Weights of a small image classifier.
Model: 2.8M parameters, 96-pixel images, arch mlp_mixer, norm layernorm, activation gelu, width 192.
Training: muon at rate 0.0066, 24700 steps, batches of 256, held-out accuracy 100%.
Data: trained on capsule endoscopy frames (Kvasir-Capsule), 42238 training examples, 149.7 epochs.
Rows from block 2 of a small image classifier, named by matrix and row number. Rows with one number belong to one neuron. Each number is 128 + 32 x the weight over its row's rms, rounded and kept within 0 to 255. All counts start at 0. Numbers have three digits each.
After each neuron's rows are labels from the 100 images, of 14848, where the neuron reaches its highest value: "strongest on" is what is common among them. Only what is clearly more common there than usual is listed. The data: capsule endoscopy frames (Kvasir-Capsule). In brackets: how many of the 100, against the usual share in percent.
# fc1: MLP up (model.blocks.2.mlp.fc1.weight, 768x192), inputs 64-127
# fc2: MLP down (model.blocks.2.mlp.fc2.weight, 192x768, transposed), outputs 64-127

fc1.387:086111141100162134067102050161119113144185175093131143138087112143149072162173102135105170158117128104146128166109036111124099153082103131102037151138127178115127142104144089119152142160105128
fc2.387:119120090172098191135113182135160135130184147100124117147161146087156191091076113156172139155148123103114140126164120096155167197101064169098098130106173101119157090062151095147073161095130157
strongest on: finding: foreign body (52 vs 1.6)

fc1.399:109113137085161143129102137191137129142109146157092184085120132151147089128060102117119159138054132145173184180107113122127143163114147136151068105134111082113102072191116135150140118129142110
fc2.399:076241077121110143100098115193116149135145147098162192095145104169144130110126169112077184072130136128090115113154106146056155082117113111134092132097112160124157151088089152108114093115153153
strongest on: finding: foreign body (25 vs 1.6)

fc1.207:142126139083127147161130113115121058107138122125150108088114148098126170118131134176090198176107097115128118180152129195151097128117108148137075110129103127083124139092122158153126084120103157
fc2.207:156109158132120123146144137187125166193118123108107140123152016145156120106140146164125102126137202108114123086096158054066130108154144162084178139082078172190120118132152113121161136106173102
strongest on: finding: pylorus (27 vs 3.4)

fc1.366:157107150183126106190159066127147151095140113145156150125103152153145135077108136140130207171076111108185161128189125063089125117132141122132121110092134066097121108098122171108142140143130123
fc2.366:149053069151161100115099134138175162147071073112077157154127154132102135168146142124116130156146134145136118134090096100158104124131121086153121135111114138155154164148074135107144136191127096
strongest on: finding: pylorus (64 vs 3.4)

fc1.163:128067152141164109153198102172166131074091127137122132137067101060110119131119178155135132146150099125130079124123092133116078148182078102138087122134125110139116087092160068139126166182137099
fc2.163:112132116146105156155090161125116116116135177100116170209125224108144119045083165111077122091160194133161124156133108106155162117132107126097063139124113181134113120145166127147166055157116136
strongest on: finding: pylorus (46 vs 3.4)

fc1.260:111092141087154152137103157099146107161091138086076052125133139132152138103183126142155173172107143073106091190118109056120105096139113068136081094120155137142146158123157146133148128138154142
fc2.260:161128173224114140138143146121156204091078155094124124098132047111128102157140161074093096099129087110145123089108154136131141173152098157162164158136096140109072062144128101147113121163118117
strongest on: finding: blood fresh (43 vs 0.9)

fc1.294:097146180132108139112146090091160151176137138068130173076149108064152101105050111096095047138134151121137065148185183139137089152091126094138151101189186134172127115152094129129134125159105091
fc2.294:120057152113142170114103144183149142074142118129096164138101078205154150138130151193128175089102149120081181121079143163109102056159128138114125104180081127122120158160112158113116090130118136
strongest on: finding: reduced mucosal view (38 vs 6.2); finding: ileocecal valve (28 vs 8.8)

fc1.216:137135141195081151152126161148090107150110106063139107126106109138134184133157132113117149080142059129139111160200178139143121128100055136146134156064057205134202129117134179164075118167166080
fc2.216:086119125108151103104163122133095125193083097155138175192156146108132115055118101135076118172157145111150144139105079162140118142130149134108158151105142179090089154168177173047095156094164101
strongest on: finding: ileocecal valve (31 vs 8.8)

fc1.636:035126166143114170082197143138131129100147110088146066151105134149083136200147117113151124156063141124213120146199063087088110148057077157094145121069115116118152082099123137111114106130111109
fc2.636:102121143092114153135074089097086128121125135178087147118121135073170100100125099149136197127087136117092078045112169105118176082194143129118090142132080181101096115153167116124154127072181134
strongest on: finding: reduced mucosal view (28 vs 6.2)

fc1.237:117139150160076172148142139139194094172152150151136128075142119122132127091138101185170161151147176129106181160161115164129122114153087116112097133114139106157132077145155205154136165088156112
fc2.237:128129128144153137080058132093100124149075110086152051114109103134139134162121159121126086126159137114157115128104121109127169186119176055160176176173130149089065081155159080101042171154128124
strongest on: finding: foreign body (26 vs 1.6)

fc1.340:092139088173140135150105134183152168098108137097167159084092118117111121106211180103124199086057140084147092132150156119142103131132144137146114145145110116140108116126113149068139113177125121
fc2.340:170108088074146083116105086115133108157154133124077113178172108096163160149060089200147098163153156179172153152136096111107160125156110065110143140134204131087143116116095137108122155111129120
strongest on: finding: pylorus (56 vs 3.4)

fc1.359:160114177152118117094151153110118145150120101133140076137139126131095133149097117101192080109102127090166125097107131109146088188170168151111117119031118088137121103184111071127089139086121155
fc2.359:149137116156136133121164128192127127099156163126121182134086162115146153117131182166117175122117153195108151128147113135119206076111048075140143126142147152123143140059134126132198156152150095
strongest on: finding: reduced mucosal view (37 vs 6.2)

fc1.325:099093142116148146111062152103160093114108151149120061179165115194139126115108143152129114112074094080108092156163115117089131095112063130081124108142174093119145116193166196163166154158153116
fc2.325:056126158149143074156132122119100122103141154054102153112192153120185135136150136132148114095126124122131157053097118118121142131097126092154107118108091094068112143101061095095083113188105174
strongest on: finding: ileocecal valve (43 vs 8.8)

fc1.489:124140096098149156120180121131131101085112133138113157153094145103149147094117112100013159130129131128095107160123117165083160169136140130101137161132149113156124202112134130119215133083079098
fc2.489:108156157158164094089179223095127098174150158151105148134141115128144182103147133151149052121210073065152134121104152093167078159115121106083113128103088124128173125131095178163179135144154110
strongest on: finding: pylorus (56 vs 3.4)

fc1.32:081173094188108166109106168153150100193120109092119114122033167140144182096187072077086135165132098102140088105168112039147150144137145101146148101142119143110143152151146112132140087166153116
fc2.32:137125113150155137135102087103154133099144143122137089192173037176108133197093176139175099145120105139129124101110145119130146146192148180148102100169115131124195106136094083100138154109118155
strongest on: finding: angiectasia (29 vs 1.9)

fc1.390:157146093168133141100169170120152174146077104117139176102122145115198097159121088140066170089138155134098175089144112187094120139160099206146075138103121075119151135084140088094101139118116125
fc2.390:137130093113102131087107127130096087149127132183115151193096167176111100159086111105186185151108061152128136151135119117133131163118099089022148125138158133106111151172107188117119137077160090
strongest on: finding: reduced mucosal view (34 vs 6.2)

fc1.271:121120165114143130085149159067088114118112166155150136101098148121106154171143141134099117120093147128117194175152195160204137130172137146105084082144144071101142102125131139158145152154141105
fc2.271:141133066100145114146139129140096167135136127128149179142166137167119091173096099087101152122110151124086115117149165109116125183145151138102166179113101117183126167129089065094096094122094163
strongest on: finding: pylorus (25 vs 3.4)

fc1.738:134117125067117154108117122147181124107139134150178100132141087097135070147132145154161040097065127084149114084167110151121099148170140165097106087169205146088095148093163120136094086162145133
fc2.738:159124160136148125150095172104065161176141094111110155173114138151130173131162157069054170144128150160120119123124147111133154075129108051133107152097102164094121113164108170167154142080134130
strongest on: finding: ileocecal valve (31 vs 8.8); finding: reduced mucosal view (25 vs 6.2)

fc1.733:085145119077100121176104141057149103086152167128145050116169156110095118141163129162169173159134076130147095139101142118176158142128172203132144175108080124111123081135077079158107131083131116
fc2.733:172084173138123124142065080133158075120155108073153154157071096077122162165120101141059117166092199092117160112110121142099124082121135118104117136071141129145109068147175128141204098146164142
strongest on: finding: pylorus (54 vs 3.4); finding: foreign body (34 vs 1.6)

fc1.147:177121149130116144230055076131135102155157168144148098139135116144152095068118073107139185121121099131117202094153117151072119078091132150128126150178091089110093129147102151153107112115123106
fc2.147:123111162114161103081123116086126124145148123120195102133124107126147136112162108148071082097136132071124120118181113175167112092193040178148135206114167164086165147153168151119135151107114133
strongest on: finding: pylorus (25 vs 3.4)

fc1.353:146152180096120160116102126148107137142134093119151151176071094151178124078074111143097108113119174128146126121140141134132106104212097180142073097061122141087165106112100155213168083132120153
fc2.353:162085076117154109140162095125075144176086150190122154082119161120111085155099157108146137119106130120175107155090165152139196161102126117101147081190128130124101104148092111077126165120125116
strongest on: finding: reduced mucosal view (52 vs 6.2)

fc1.57:125154063157107116156130136116092140065100111141126094116099149102142155183103156091129187115103080068169084139164131099120165110128126152092113128135088077111099096130122174116155171167077122
fc2.57:138130134105099105129161108146157126172142149184146111142191181127159137100020142201171138129139129177140164177127172130149152126146170137140164083106128146168143173123047076132129127111124090
strongest on: finding: pylorus (31 vs 3.4)

fc1.445:106162127117127089117119160127147134172111129133144125128090120143139153106130125104104077159126101090107113184104182138100044124197102122169152114117137107126157058139143114151152133100077149
fc2.445:069116150121077137148144152133152162095128124101068153152125174126114123116155120123113167097156149226155122096135128085138179094138147175143124128140045146100079160132075179092132055157077088
strongest on: finding: reduced mucosal view (56 vs 6.2)

fc1.284:123121087137122085151128090119165131143112128185154143102073131161139150135113081071158101136106161160115139136120131107104135131092204045115159130148086167145097097165133127152074160140122089
fc2.284:119164071121104109137061152086171157122112147141154151102112174129147195160143123121145118142111129123112094133109113143091161153161130112155080120172142083095158133168161165159116126166110157
strongest on: finding: reduced mucosal view (28 vs 6.2)

fc1.118:198111140135138112096058124134113119155093116131135121161093131081087116065153147109100138150137096089141144111107173130066121115117067132185170105154081118164150144141132094098130164133109122
fc2.118:100078119094180149118139174134097101100078085164092104073132047113139147135086129126164113077067153181118121123134174096170167110143170112110092124113131114100068141135049060104133123061190131
strongest on: finding: blood fresh (35 vs 0.9)

fc1.350:139091137197153167211108122097120100154126152205113147111111097158134126119176187081128126122122144124115157084106138176124127117111151129108116142172139149108169123163141169156193118146157129
fc2.350:137103081095149130115134137176132148117132121091154098157142141096163147143156161179103031090124111125130156132142163153090165133124094102176140087107134133129110156142119116100085132160088079
strongest on: finding: ileocecal valve (31 vs 8.8)

fc1.426:125091161172104138143168193152088120091164094123118088144107149126129133114115080126126093134105115148173148146185144109108134118049068121145120123113133137118122137092127148187152130118126114
fc2.426:094181126174228125061123089169103132156108152105115110172166132111147161089129204099106097137140109131122145123084146107187128103155143063178114109151102111087165150141115081122142251155131134
strongest on: finding: ileocecal valve (25 vs 8.8)

fc1.222:098084165109059104105115135058115099149123068147085178133123145141124097175099143160119152138185152079174114137111132153137167167085107169085118078125158117145142131132101124088163064093108091
fc2.222:124066102054133115126160184106101114112114079141121141126093097171223071136152137131110123099147142121106145149098170141151158116076104105114140068158093082118073085123117131075112126096048146
strongest on: finding: pylorus (27 vs 3.4)

fc1.413:152152121113172124085164201084110135195137127143151118128126102106052169060141173115099113121169091044138081153111191149127151140138113094119106150117152112168100110140122117181115067128122086
fc2.413:104134071099131140184103110147056160089130169164103119130145125134168177183163100184193161071117137177138142074110105114119140078121105150118072094112110136114140142127125195114164168135145170
strongest on: finding: angiectasia (59 vs 1.9)

fc1.651:070143162078158126168117160174165123108124082171099075151146118135128099161135149123104137140113108138083096092083088176142158146130154141110112144136060181166145107167113091153147140124121118
fc2.651:097164111129125137145151173122141108088104145182112131155116066108070144125120089141112201143121145117135100163108171121125108071180144116155160131152080144143105116131146238103197082102154131
strongest on: finding: foreign body (27 vs 1.6)

fc1.345:123148137128117139037136227133114123147111129073155160147129118133169118132106166177088087131131141120120166117140153113109151184138119106134125128080060080088153134116123119168119150136132134
fc2.345:079113124163155107137095109111133148117119126148127128157089216093134119142099110104163111156110105179151136148085139135174126075102144097159080162214135138179109186131135149084137119096182071
strongest on: finding: angiectasia (29 vs 1.9); finding: blood fresh (27 vs 0.9)

fc1.580:139118106148105136000143201129118136108136131119169156141178150099173072054146153113149092074078135127160148103165161108155137148193150139138102128119166122147148137114110143150169131141107104
fc2.580:105158089125140216164126180131106053103124108195104102134095160111152153194144099118143145118070151142142164121102157085134142103061149156148113099189126139098153136118124111170096116157161078
strongest on: finding: angiectasia (47 vs 1.9); finding: ulcer (25 vs 1.6)

fc1.575:108167101110127149008102174151162187116052089131129111082148147133108088089117168116087108129138119147122145142148119146143132107159166121167135133091158144099174164076115146161098099141162128
fc2.575:167151089126100145177144118144129111126147168115120077087126158143133148133118106112177103091098138145166118137060151062126143222142163160191142156160100093140185051149102118122166131157131118
strongest on: finding: angiectasia (73 vs 1.9)

fc1.98:159131125148124150129132140116087153148140147151062119145081135095154101112068149119116128135153130143102120024130149133169106125117144128116182185066157170141103143158123087138146052119100109
fc2.98:106056154159175155104134108175123034103153127098164157090154059081166130173108155109135069092123107099089123152109120134074146148134118093100123117218133152122157095099083159163115152146174142
strongest on: finding: pylorus (26 vs 3.4)

fc1.357:100147112102201147123109098119117075143172088115103053156144102171144157079148121094179157196195128140155179095062172147096204099189151097129080148096088100144154128134121128179120138103154140
fc2.357:131059139113053128177098099091094135133154159136108162029102165123146098128122121132051093079104153138091146142164120154144089235106160193151111131105157154152120084142150095131121061157132119
strongest on: finding: reduced mucosal view (26 vs 6.2)

fc1.182:182084161133100102107141160156205101127152125112115138105083106158106156125136106183149102107146086108106084177164192149160151161135155114173127153135086139173122163146115151146110055158119108
fc2.182:077084143123131128173052076102136089143105114176145133126135133088145117121084145145141097120106106123120148080083148089159149077130183195079138120227118115073095164087099071097100170133152086
strongest on: finding: blood fresh (35 vs 0.9); finding: angiectasia (31 vs 1.9)

fc1.576:112189154113125142111152070091162103163138114123116072148120117125100162131102175171133150173169133091204077117106132139157160170074131151114086176102113144152144102084165142093107126173162119
fc2.576:232134179089116158111102119147194099138145141067158085193129138090125125073122155139112078163122103131104113139130122134162117076146127128181139110124074134109148144103145151131187128129110118
strongest on: finding: ulcer (27 vs 1.6)

fc1.99:164131132112133081066150198131174143145151150124109128156114122114083125058163103155131152064118199067088122135096166175163115131169160128146120145131169113129129101151153145166166038120112064
fc2.99:088186082118087139162096137122087059113119110182142143147172157153135152171123117147216143143130097112185195099109133049140117125105141136107109106172136167118136112082131121142123239132111147
strongest on: finding: angiectasia (53 vs 1.9)

fc1.615:060141120134058168115154192125127128127116098134145155094106124124127062158059187121180120125112159111162115142130195079181100139122091143138182121136122174121117092088134116070123126130163097
fc2.615:168177143106129116098154159132121109136158086119173096118077124135150168105146060160107108076105123143085153100145118118098122167167099115164105111157174077128163166155131142120134170127167153
strongest on: finding: pylorus (34 vs 3.4)

fc1.599:136110049155128103152171127123096125134157111100113116130126110133081083123127190149127050173162089146076090155204186095120184084090086177076129092150053122127112101141127153153046127241111074
fc2.599:164114098081129134131126166106112132173087136126113109203166074146102131114177132153126184195168111162120089125149097133121093066161152190075109104138120123106093112140153116107184162107124189
strongest on: finding: blood fresh (38 vs 0.9); finding: ileocecal valve (32 vs 8.8)

fc1.739:142114136173131143180182093162069150120137099131130154137113136144125117127117139161116142079145111122067151164058169162138151179131107162141140149095110180153121127142096157105116133115135129
fc2.739:150129098132185112113104131076162118147159186171094105164150112082102144095173136094088104161154086157140129099198154154149124067158102136120083134170106127118086142102173194156185102120136136
strongest on: finding: blood fresh (33 vs 0.9)

fc1.262:124166122120176111144116131099068119151189147186091107099137139128160057100135117102139116115144121107141130162077175081152080163138145152095138111109080154145095126083139128153132149058087117
fc2.262:150170105117096129107123104152138072073094187110134121224066099107103129124161114139097127162100123072144083152126125168141151135134139129107109179166126115145077098129157169153134050133148136
strongest on: finding: foreign body (48 vs 1.6)

fc1.249:096129095126070064154081151097121111060175124164086084138157138145126130091138135174064211116104112068143104104078162149144123114133169165086175123091096151150137137118093089124097120098143126
fc2.249:142134127138159107202168180106132086136164118150111157132064086122088158119114087134097159152197106175169148152168106054139098124146102100163116103147103101152106152101182173161158154148114170
strongest on: finding: foreign body (41 vs 1.6)

fc1.423:165149100078070134141148064162165139188127103102123173157102126121109107157186100126126113122143115109102098082159174107082089080149104147124156153129177111173064133177121145158111074133070083
fc2.423:090131156162163116098169140164093129150156089056163202119199120177086167104194109200097123125199144110134148185070113094102150147153123141128126092119088129085128129176122163091120116117127145
strongest on: finding: ileocecal valve (28 vs 8.8)

fc1.337:114105118200085111139109137103161110099088094090129126149179126120095166095136092152119171160064167133122161137092170055115124173182101122084106170055127108113075137085087124129137099129166092
fc2.337:163114143139129152072126124126121165185155153154102120133108085055165133133110135141057052116112058150130123121177078201140156105082135157128166152141148121099173103090140175055125140159147133
strongest on: finding: lymphangiectasia (25 vs 1.3)

fc1.477:122134092137137153109119120119116219087158095134139120114071160177111164164103129123166157101140120108094170151207185098171117171061137159146110160128125128097112135055116117111080132117123124
fc2.477:139170111111115065113193125153133086104115105152128119060103146179118129086148120168142133159139134127162122138114149125123081128164134142130158112097126082134162169183084130147110103094106151
strongest on: finding: pylorus (28 vs 3.4)