A small image classifier, trained from scratch.
Model: 96-pixel images, arch mlp_mixer, norm layernorm, activation gelu, layers 8, width 192.
Training: muon at rate 0.0066, held-out accuracy 100%.
Data: trained on capsule endoscopy frames (Kvasir-Capsule), 42238 training examples, 149.7 epochs.
Rows from block 5 of a small image classifier, named by matrix and row number. Rows with one number belong to one neuron. Each number is 500 + 50 x the weight over its row's rms, rounded and kept within 0 to 999. All counts start at 0. Numbers have three digits each.
After each neuron's rows are labels from the 100 images, of 14848, where the neuron reaches its highest value: "colour at peak" is the nearest of a few named colours to the mean colour under the peak. Only what is clearly more common there than usual is listed. The data: capsule endoscopy frames (Kvasir-Capsule).
# fc1: MLP up (model.blocks.5.mlp.fc1.weight, 768x192), inputs 0-191
# fc2: MLP down (model.blocks.5.mlp.fc2.weight, 192x768, transposed), outputs 0-191

fc1.747:540526459410371468490495481497438487582533479417588509463537556548469561461461513563441604550581484434519493491579454525485488511542504432530505531544453560488455511433422468490607531578530507427541494534524534489492399496573436477510499533550592388423528471505436466593519440486538476569556471492505441471470591478417432529486507563584507443518511587491514438474464535550522558559521497523512583517514466536443485523494481543519529455516384509431432555547457518449496457445389551484527483562495447490443408508577475607521560513488475481477533573492500505552516520641595541509
fc2.747:493598504496475549580545467485496474441506435506486532478525455468505549495422484472524432542518491459526501549496442477454373538480433525467537509505499424534491553524603549461560463506468444508466475452437513450473499515478521579550477511515536484491523444571479633592579410491525535537540480487665519492503565487459347520493464429420562490497431499447436547433459478380532476448504484518516623487506489640488549520480524421567506404577417535401520516567577545503468436563469520479580494481457568539487480493455465432443499479516490448517558528590543541459515451468475457453
colour at peak: black

fc1.26:469523495517409548494509469440462506555476485429431517448509441486564481536498494524505548595404452499494480513481638540481557497516484526519482471543568521535511479495382495476538469437396518562490448577461502422483534521532527540506553492408444524511527531467550464538443441509582463640504520641509474427419616486514521400550588501503504601574514550575485506476441561439495550592376484466461467528406443513552555557550485513529453495496498471503581463478543375544431432537536537462564529431560470419496431564482503485542458485510553539454517540460498515519529441490484426480
fc2.26:447484417505482393531497539462503532520531423565490583475500555538396402542587505486452435435503499479433521517451396534585567459472497459469417455542471541484468513495569527475446496466561505480469506510514499492542494452519430469491617566522492462506508490519453485497502602523534455543524491478466523541524618531420509485585530487429610459507538427559472519530464488483456474499554432501531604503442479417405497590497507459447549364510539425502471469506473537486505608482519455499497400582526412557578495447539621559455485630538480505502470492485597469522558472569552537517
colour at peak: orange

fc1.703:467501486394435578589470468556477423520529527509485536446464472531440517510467450440486674533447463476448447456459426468446541381515579567561564533475493514489502484482567456539413440474509417430521566490619459513524518544493497453510471515449588498437529508493576542453528524411457621436482560566521551519528507496524481465526534507586438465440577520417468497501597603496530522471499400504525564503434511516533480569422537465453504426527557499486428399529507580542499451472524464523530535457522560377539462448499561523480555414498475505507532486525567460578469477454496451467
fc2.703:527525527525486497464505511453583376421514446550542574484532455468521509617530422539526449433474577417570402571448547584494462525441483476535466402417496490467515483439399442534527537525470493473441589481455508582505523515565549522488554493520478475579413507471461493460544601564498499607549464479471448567581480483463471548495505501534538428555419527562507515441483459570494448487512627587506462448515482499372510436485438482523481590560489442505478587456448470582510417450446485537520454493577517472478497553556519523515464502564566494499490467467545493567545526564408512408
colour at peak: orange

fc1.481:436524471564469417464520515466591510543473525574542637496446528460540573449474491657474526572445478472539512553497513434561464472479485416547547512593482583470494548458388545481613525475453470506540504424556537519561405540512538498394438572570460443501549480561469527461474568460483425443547502579495545519451534510521447425579527524529552514484572493452509543504457546470463551484490453515488517477524488534596470538433524474444483513430505477533527590466489533545370508483449463476559483438463581565445507570523543584456506484582596451482510492593496463523521457518389510540
fc2.481:514563453512531502498402501444459463492464502516497501551542433514513574566548415485428591543496471469546495459542481477520562473395505447531466534423410489507579447616566530453407565545527495496420526424493491404439497585442478455432503515530380539585392529529487528501529464476464427582483490488442457583523539491447435568482492512545528471472473481550502441552558510563537463465467487424465525554583493596441564479482539479536487571525487491444476425536540445423590486509516373499422543534514490539540552473555446471528574471484424580548454510442503525449550411439571569469
colour at peak: orange

fc1.129:453424517513526423520493477458520430567447504510515427548455545537418422551478423463546468525521425606474504579598523494526526501547466525518498473472470457481578407489555491441538495432509559554453487596630478481488517558523474610398425434500543477498540541521502498479501597493466497427496431510515622427464486538446510464494511517575441558501480546497467547567340513529501533465480427477434559569437558483449527499432584556500529439674463503511504481519490500517501477458444526363518436448472462497534488481443501480517485500480489529564517490569456579534576422510527510537
fc2.129:572509466395437577495552543517446507423524708522455429524496466475526531478547466552477545456491546475483479512476540521580470483522520465522534472466514566499458553561411488569536485495455438584437455588439421514541447552565585495423428572539485579475446517497429524418444449521552584549486525543450469459569533545520553470539499502462437437525500508554519469490501501367554487403456493455539408544465519542512534414561497461487520595508511517407477535395472528524459501525521452425499539520503398552484497501474528540549408490517464480446604511529497435613488459528526526530
colour at peak: grey

fc1.99:549532475486530460476621532435521514494551559495606417397537486483456456512534435493498621518484479451525503534473486573515465540579497509503462612399481539535530453525524431448562438489511490519623534521517441434498454462496417502523526647428532479547491504549494461526459496413457509492513479500516473474472458492545547671461546521513449514466475564468419421499503447520493615612492447455471412405502460468428439579556483525451539523517461501473449550504492514473459551498497516447479431565418543547477508452522434423547471475548522420480517428477570555450567551556421525513
fc2.99:528455477535461532540491440485484511514479567472475491370504489460487555489481452491600484525552427497443437558546629488560523473591555546564499613503509492490456511422582473520501482452558492455563512500485499482536519399506562566561567435540467369447357483525574480496619487464508446436475448456467469539499551548471506445520548438525495471552514428481543390463414472440500518540529469549526663469470391540506501513539490537477494451536427578482463401555513475514517543478502613538490596529429460473516535570559481461473509486512536449489487434513505497478559464420452522446
colour at peak: orange

fc1.324:476503522494504612524515354431471447521541418452531443467575498525523515496508518541470537546524540540548520467378477475540424503473583529493441432518449463506469534526562424491571550544509518476559543433490525583533507469389563490460540579518533630487486502525393533507511559478484567548478468524580525506552375633414552520476445426488443528432451528462472526556519461481455471590471458441582566576604442442545411566540532467547488463545463508551467490527496435451488498409491547529500485505516563451543456520496525452466411428446534486441495428494588492465465519539497545445
fc2.324:441559510513471486513493521447471489413467510482408516542488455562474587505474512572480566460508499479528440490397448493337491535421487517488553451501556530502446461415530510589486514514433525404419575512557448529464494545491513508443614485483511533481481528487588514490530467499511491483545555551468472556462504536460439467470538521521471505516449460520462664450572470500444504461456514410462541448585527394499517497618581588445555581444466518460474460458549501382513559519511456557516435508515556662534530572496477501509424533473527480502455483437491512462519615558474574558
colour at peak: orange

fc1.302:569457547509435519577602576526561398481492419520556543520563573576530503504634447509496490536441466425487435466605408478558552503403544431541498551548469476463582444446513462526359508500498550487564552514652548525508544510553337512551524558572497495549546441533470442484538545520496494558545471498481477492563482496528547470487447476462468531516493567524500518501516527417416402513530432439410478585505426508444574484460533411474505431508510509509472536500470489521550490464470536531541511433529521486605502495412490495501520518519570532455460551554574496580562488535494497505
fc2.302:512531477420468444488568434479501562610565447522580542389407407518471472533535613488534543565504547475562504479515535489584459433613497503562499464471470491534488513484421542585500413544496500417586412521518478506596555472582512450400431499454452507448492588562411481498513613627454552474532555528518483453578459462456566450465452512534477532549460590485437497384478517470516480509502532510512559469453522552469587467435485567487465535447608493482448569540499480501493521632481418472488487524489497526523505502423511513552519496493484485416495521518403517499485487528432481514
colour at peak: black

fc1.312:483527436499502458586539508384500506472545654498529638522513467509404543516440535539403492551451497421509531529487551528547532545525523518535551510465498549539464482457501525521440547478583560517534475423466549500468419504530473534512476411520366536465547537536545563491570580529524488533581556539394511525584569486515362451502530485469410511532439570423487453552498494438476470494492432481549481529460491544495440573534538538416451513418474476491501589422486473560448530459474511447552500507436475552543474395633439493535507521573565560491484523463485493579474491448486473588
fc2.312:584524546451460495500502491509516542551500483485502558452520513442493537508417413459466505528546438555591531423500542472734460437475489477487505614567455534575382403549525486494564503500462503516536507517496530454429478383502492495555500464506363502530454486491485476469510495417495541487479460491538468507491495548517292436464433477494453540459447500490452459510481471517413506466524528511487560520532555506477426454459571494494531522475477486507483525516504453478434466515477470552468498527501461695515482502644520608571511495501512469432508586480487507500537510513538501462
colour at peak: orange

fc1.78:592437517484527436539515443481515536542452528484500514547475568480506506400510525542561527574564474570386509584507493557522415447507545571457477472486384529480501552570461468481426473565474556456477473546458485513474565529459558574506555480554474479484493655564430477470502495417417600454434543512514489567601443472513417434393554572466537475515498501456536495446551533489469540577444492531491563485417481495552521570532480485543457537424500546406473528453514416519495558559492566521524555500468578476485453496385469563531467514562405438463423504477466476466556485439546382531
fc2.78:493516429593502503465420544473456431572517521502507421523571502509472533446502456478517397483480540531410529518468487452448474493563462515542444546473442454524549570413506504467548496475502536497484468450503503499551495476466481532443377516520511428512488547468515569497438466455573431507487487500507437451518524537462449423468541479579486470529481498622569537470529472571527480508478594545572444604588526491532674576489493449506522477531531539531437478495495464477495541437432531536477561480537723528477612496472479513474494486474446417428498503505498591571378466536395532519
colour at peak: grey

fc1.174:486471536509508502675516528467461473476543583455411535568651491495583476565599587471572476535493501467456533544480466451547417418523536483442534573563510419463483491552510534500414561482469513558558501471431554489568544436594565490571486512530422538543467513530515509458448463447462490450498506531490561446501509462562547384506400398476450470530445488450498451426535385504504524563520490598508563444539441465464592524474572544524530526537393482479476505495500555513535528488511527440534495515561546395658499500447449510474468534461463536554530473485488528473484491500503510556
fc2.174:454517546523495546376524503517507509546585501501515416541494492645406549455477468532500447533494475557467465466585473505568557513534424536416519468506520433581479517450537548529552491504506498495434563538556467487502518461583500569500423509432446417568523487534391453523465483477513459587471559585548533378523409500427624509618476471516491497520620522485462586449543532467477581561449391453487448530475429420549445498598394502497463523515572427466494511452473506475529475506545495507478452491429521592524438534517512470448485455507446511494524483494476528582489560461409471553
colour at peak: grey

fc1.182:521437466503540601477523458449481370527490497547591517542533442543460469521521460455610396484507396462412553490467500413538472395548437466482524524535499557534560525408555414577466447508470497511516553480444397454581572570526473508506554457631548448506496516504509550489478522463524508508493539464505509396500429449476481480462487485508552581467441491432444477540515470566516566533557495487522518485578532423555483481509512497551591359479542572470580428561438409520444504452483441519435471455499497488460542438594543516491451558529548470410483516550572541524533503532519545400
fc2.182:484465473424504485481444470513598472561519515550530531479440497548503548508545506432407503464438477490585462536490508422516438529543556547472539439541459534525447544520450464431551445564465462478441484458479537530489497558472585455427659521487498515499532541467420532452466453554510473454447522488460502600504506515543276474412524458582488414495469442570340438461435433532562534510500553530466550510519515560522515487496447477475516434512441504486372488555496585482567478492493420551482476501487490516524471441496483493474523577490555575541462583473473483540534425527559596584
colour at peak: orange

fc1.577:526562503429501534464526498520480410415496466487528549457589410498494447573545522489469454568404563493454558430516458545517506496482500487500494560609504486472524492473509558583439553453487603541491491521512564429516438432489440532480549586492508550552576508556466555511456424519531490452585444530485471452551471470495532565549491549469491481467526565623568482336404532579421456556512503473365532514525511492436543406523508512478554432482513474527461510476534460446589529476540405586498451472522575460551569446459575455572500467563519532430560554434563515444417499517437491505
fc2.577:460509427558511512544519588525528529543510486473565517486521530500519530563439465560470428472531552554536454502547470564415540578581474553497520429594509468529495442521493548581497527498501504396428420515503412530566556456573509395420384478483441466573454613465516516530545406436455528457416477506539500494457556549472568455511513461560513538523514559425494483575480460463455465491472562511490438525461534479548563449530479448462414449469549415406482550462497528519451582559453543552489471495454572537593473526497456440458550534496372458612431426491528531571500400577466506495
colour at peak: grey; pink

fc1.53:487442518512475471492569605456482559469488554498516605468405426528592517555468517468502453480565480507476545442484470446502511533494390507485439501516529473561446556439424454514457528495498547622509489492482519399486464488567518587437535561483416428430569532514451408572491570534421425522491454473512521448498529457459511448548521463468421555561533413514552456536457502528519491413502516435594470452449479505449509484489500476420530457451485486574580609448558577464511436549516419468500461474563485486476510457634504531447519583608593433502529435431436499557409517523437470493
fc2.53:528466491525532501444528546546504461466573495591443648517573490527538468483512452456420645452515466502423472515488476556470532422536515476436408463484429487475470550478480469490443491526414477527615434393427488495522492491505462486507465516502474476529478481432556510475529503406539480494491442463645515614452579506524563441473486592512567452476483487515463639538481491473491463413542457463490515539486586481506388518507485608473532449491541472457438393561512457433491462499472531564441495592501487510462451553585520539494602456493543457531468536483535469481522630542565524531
colour at peak: orange

fc1.258:458563387464495498438508537540437529475472508483457543421497551484469503509582537580508454476522433499427344532487481420567567501461535452479545511596519486474593431452520456559457560474463531430452511519486509468514542427495506570516454493508636539499543481556400460471455430487492560462511427516443541532508605490386463593539471521484649492522507466394505501391490559559495531464501544509492453449511541550557492405565584381463447465498441472535487481489513528405450530411557517457550474521534539562467432426508502448503553475456537549459446528469533479500433539484531476524
fc2.258:488457551515485453481526465420512536515495502502558559438456464400530382438409466457553510472609508468537596470512536543448597449401494540556509477425586461433428543546480536539484473480469481523513447482449459502470449572502542534421518433523502584453504543566504595567471573357480471616520569494510538519522480497554448472475516572419533557461466527578500450500517452442494476554587630569485531430584500539473471458507553542483511466484477616387481511462532478539526491563452545467443504561479453450484491497476559476559527454521417525414497554427500449533606487494480483516
colour at peak: black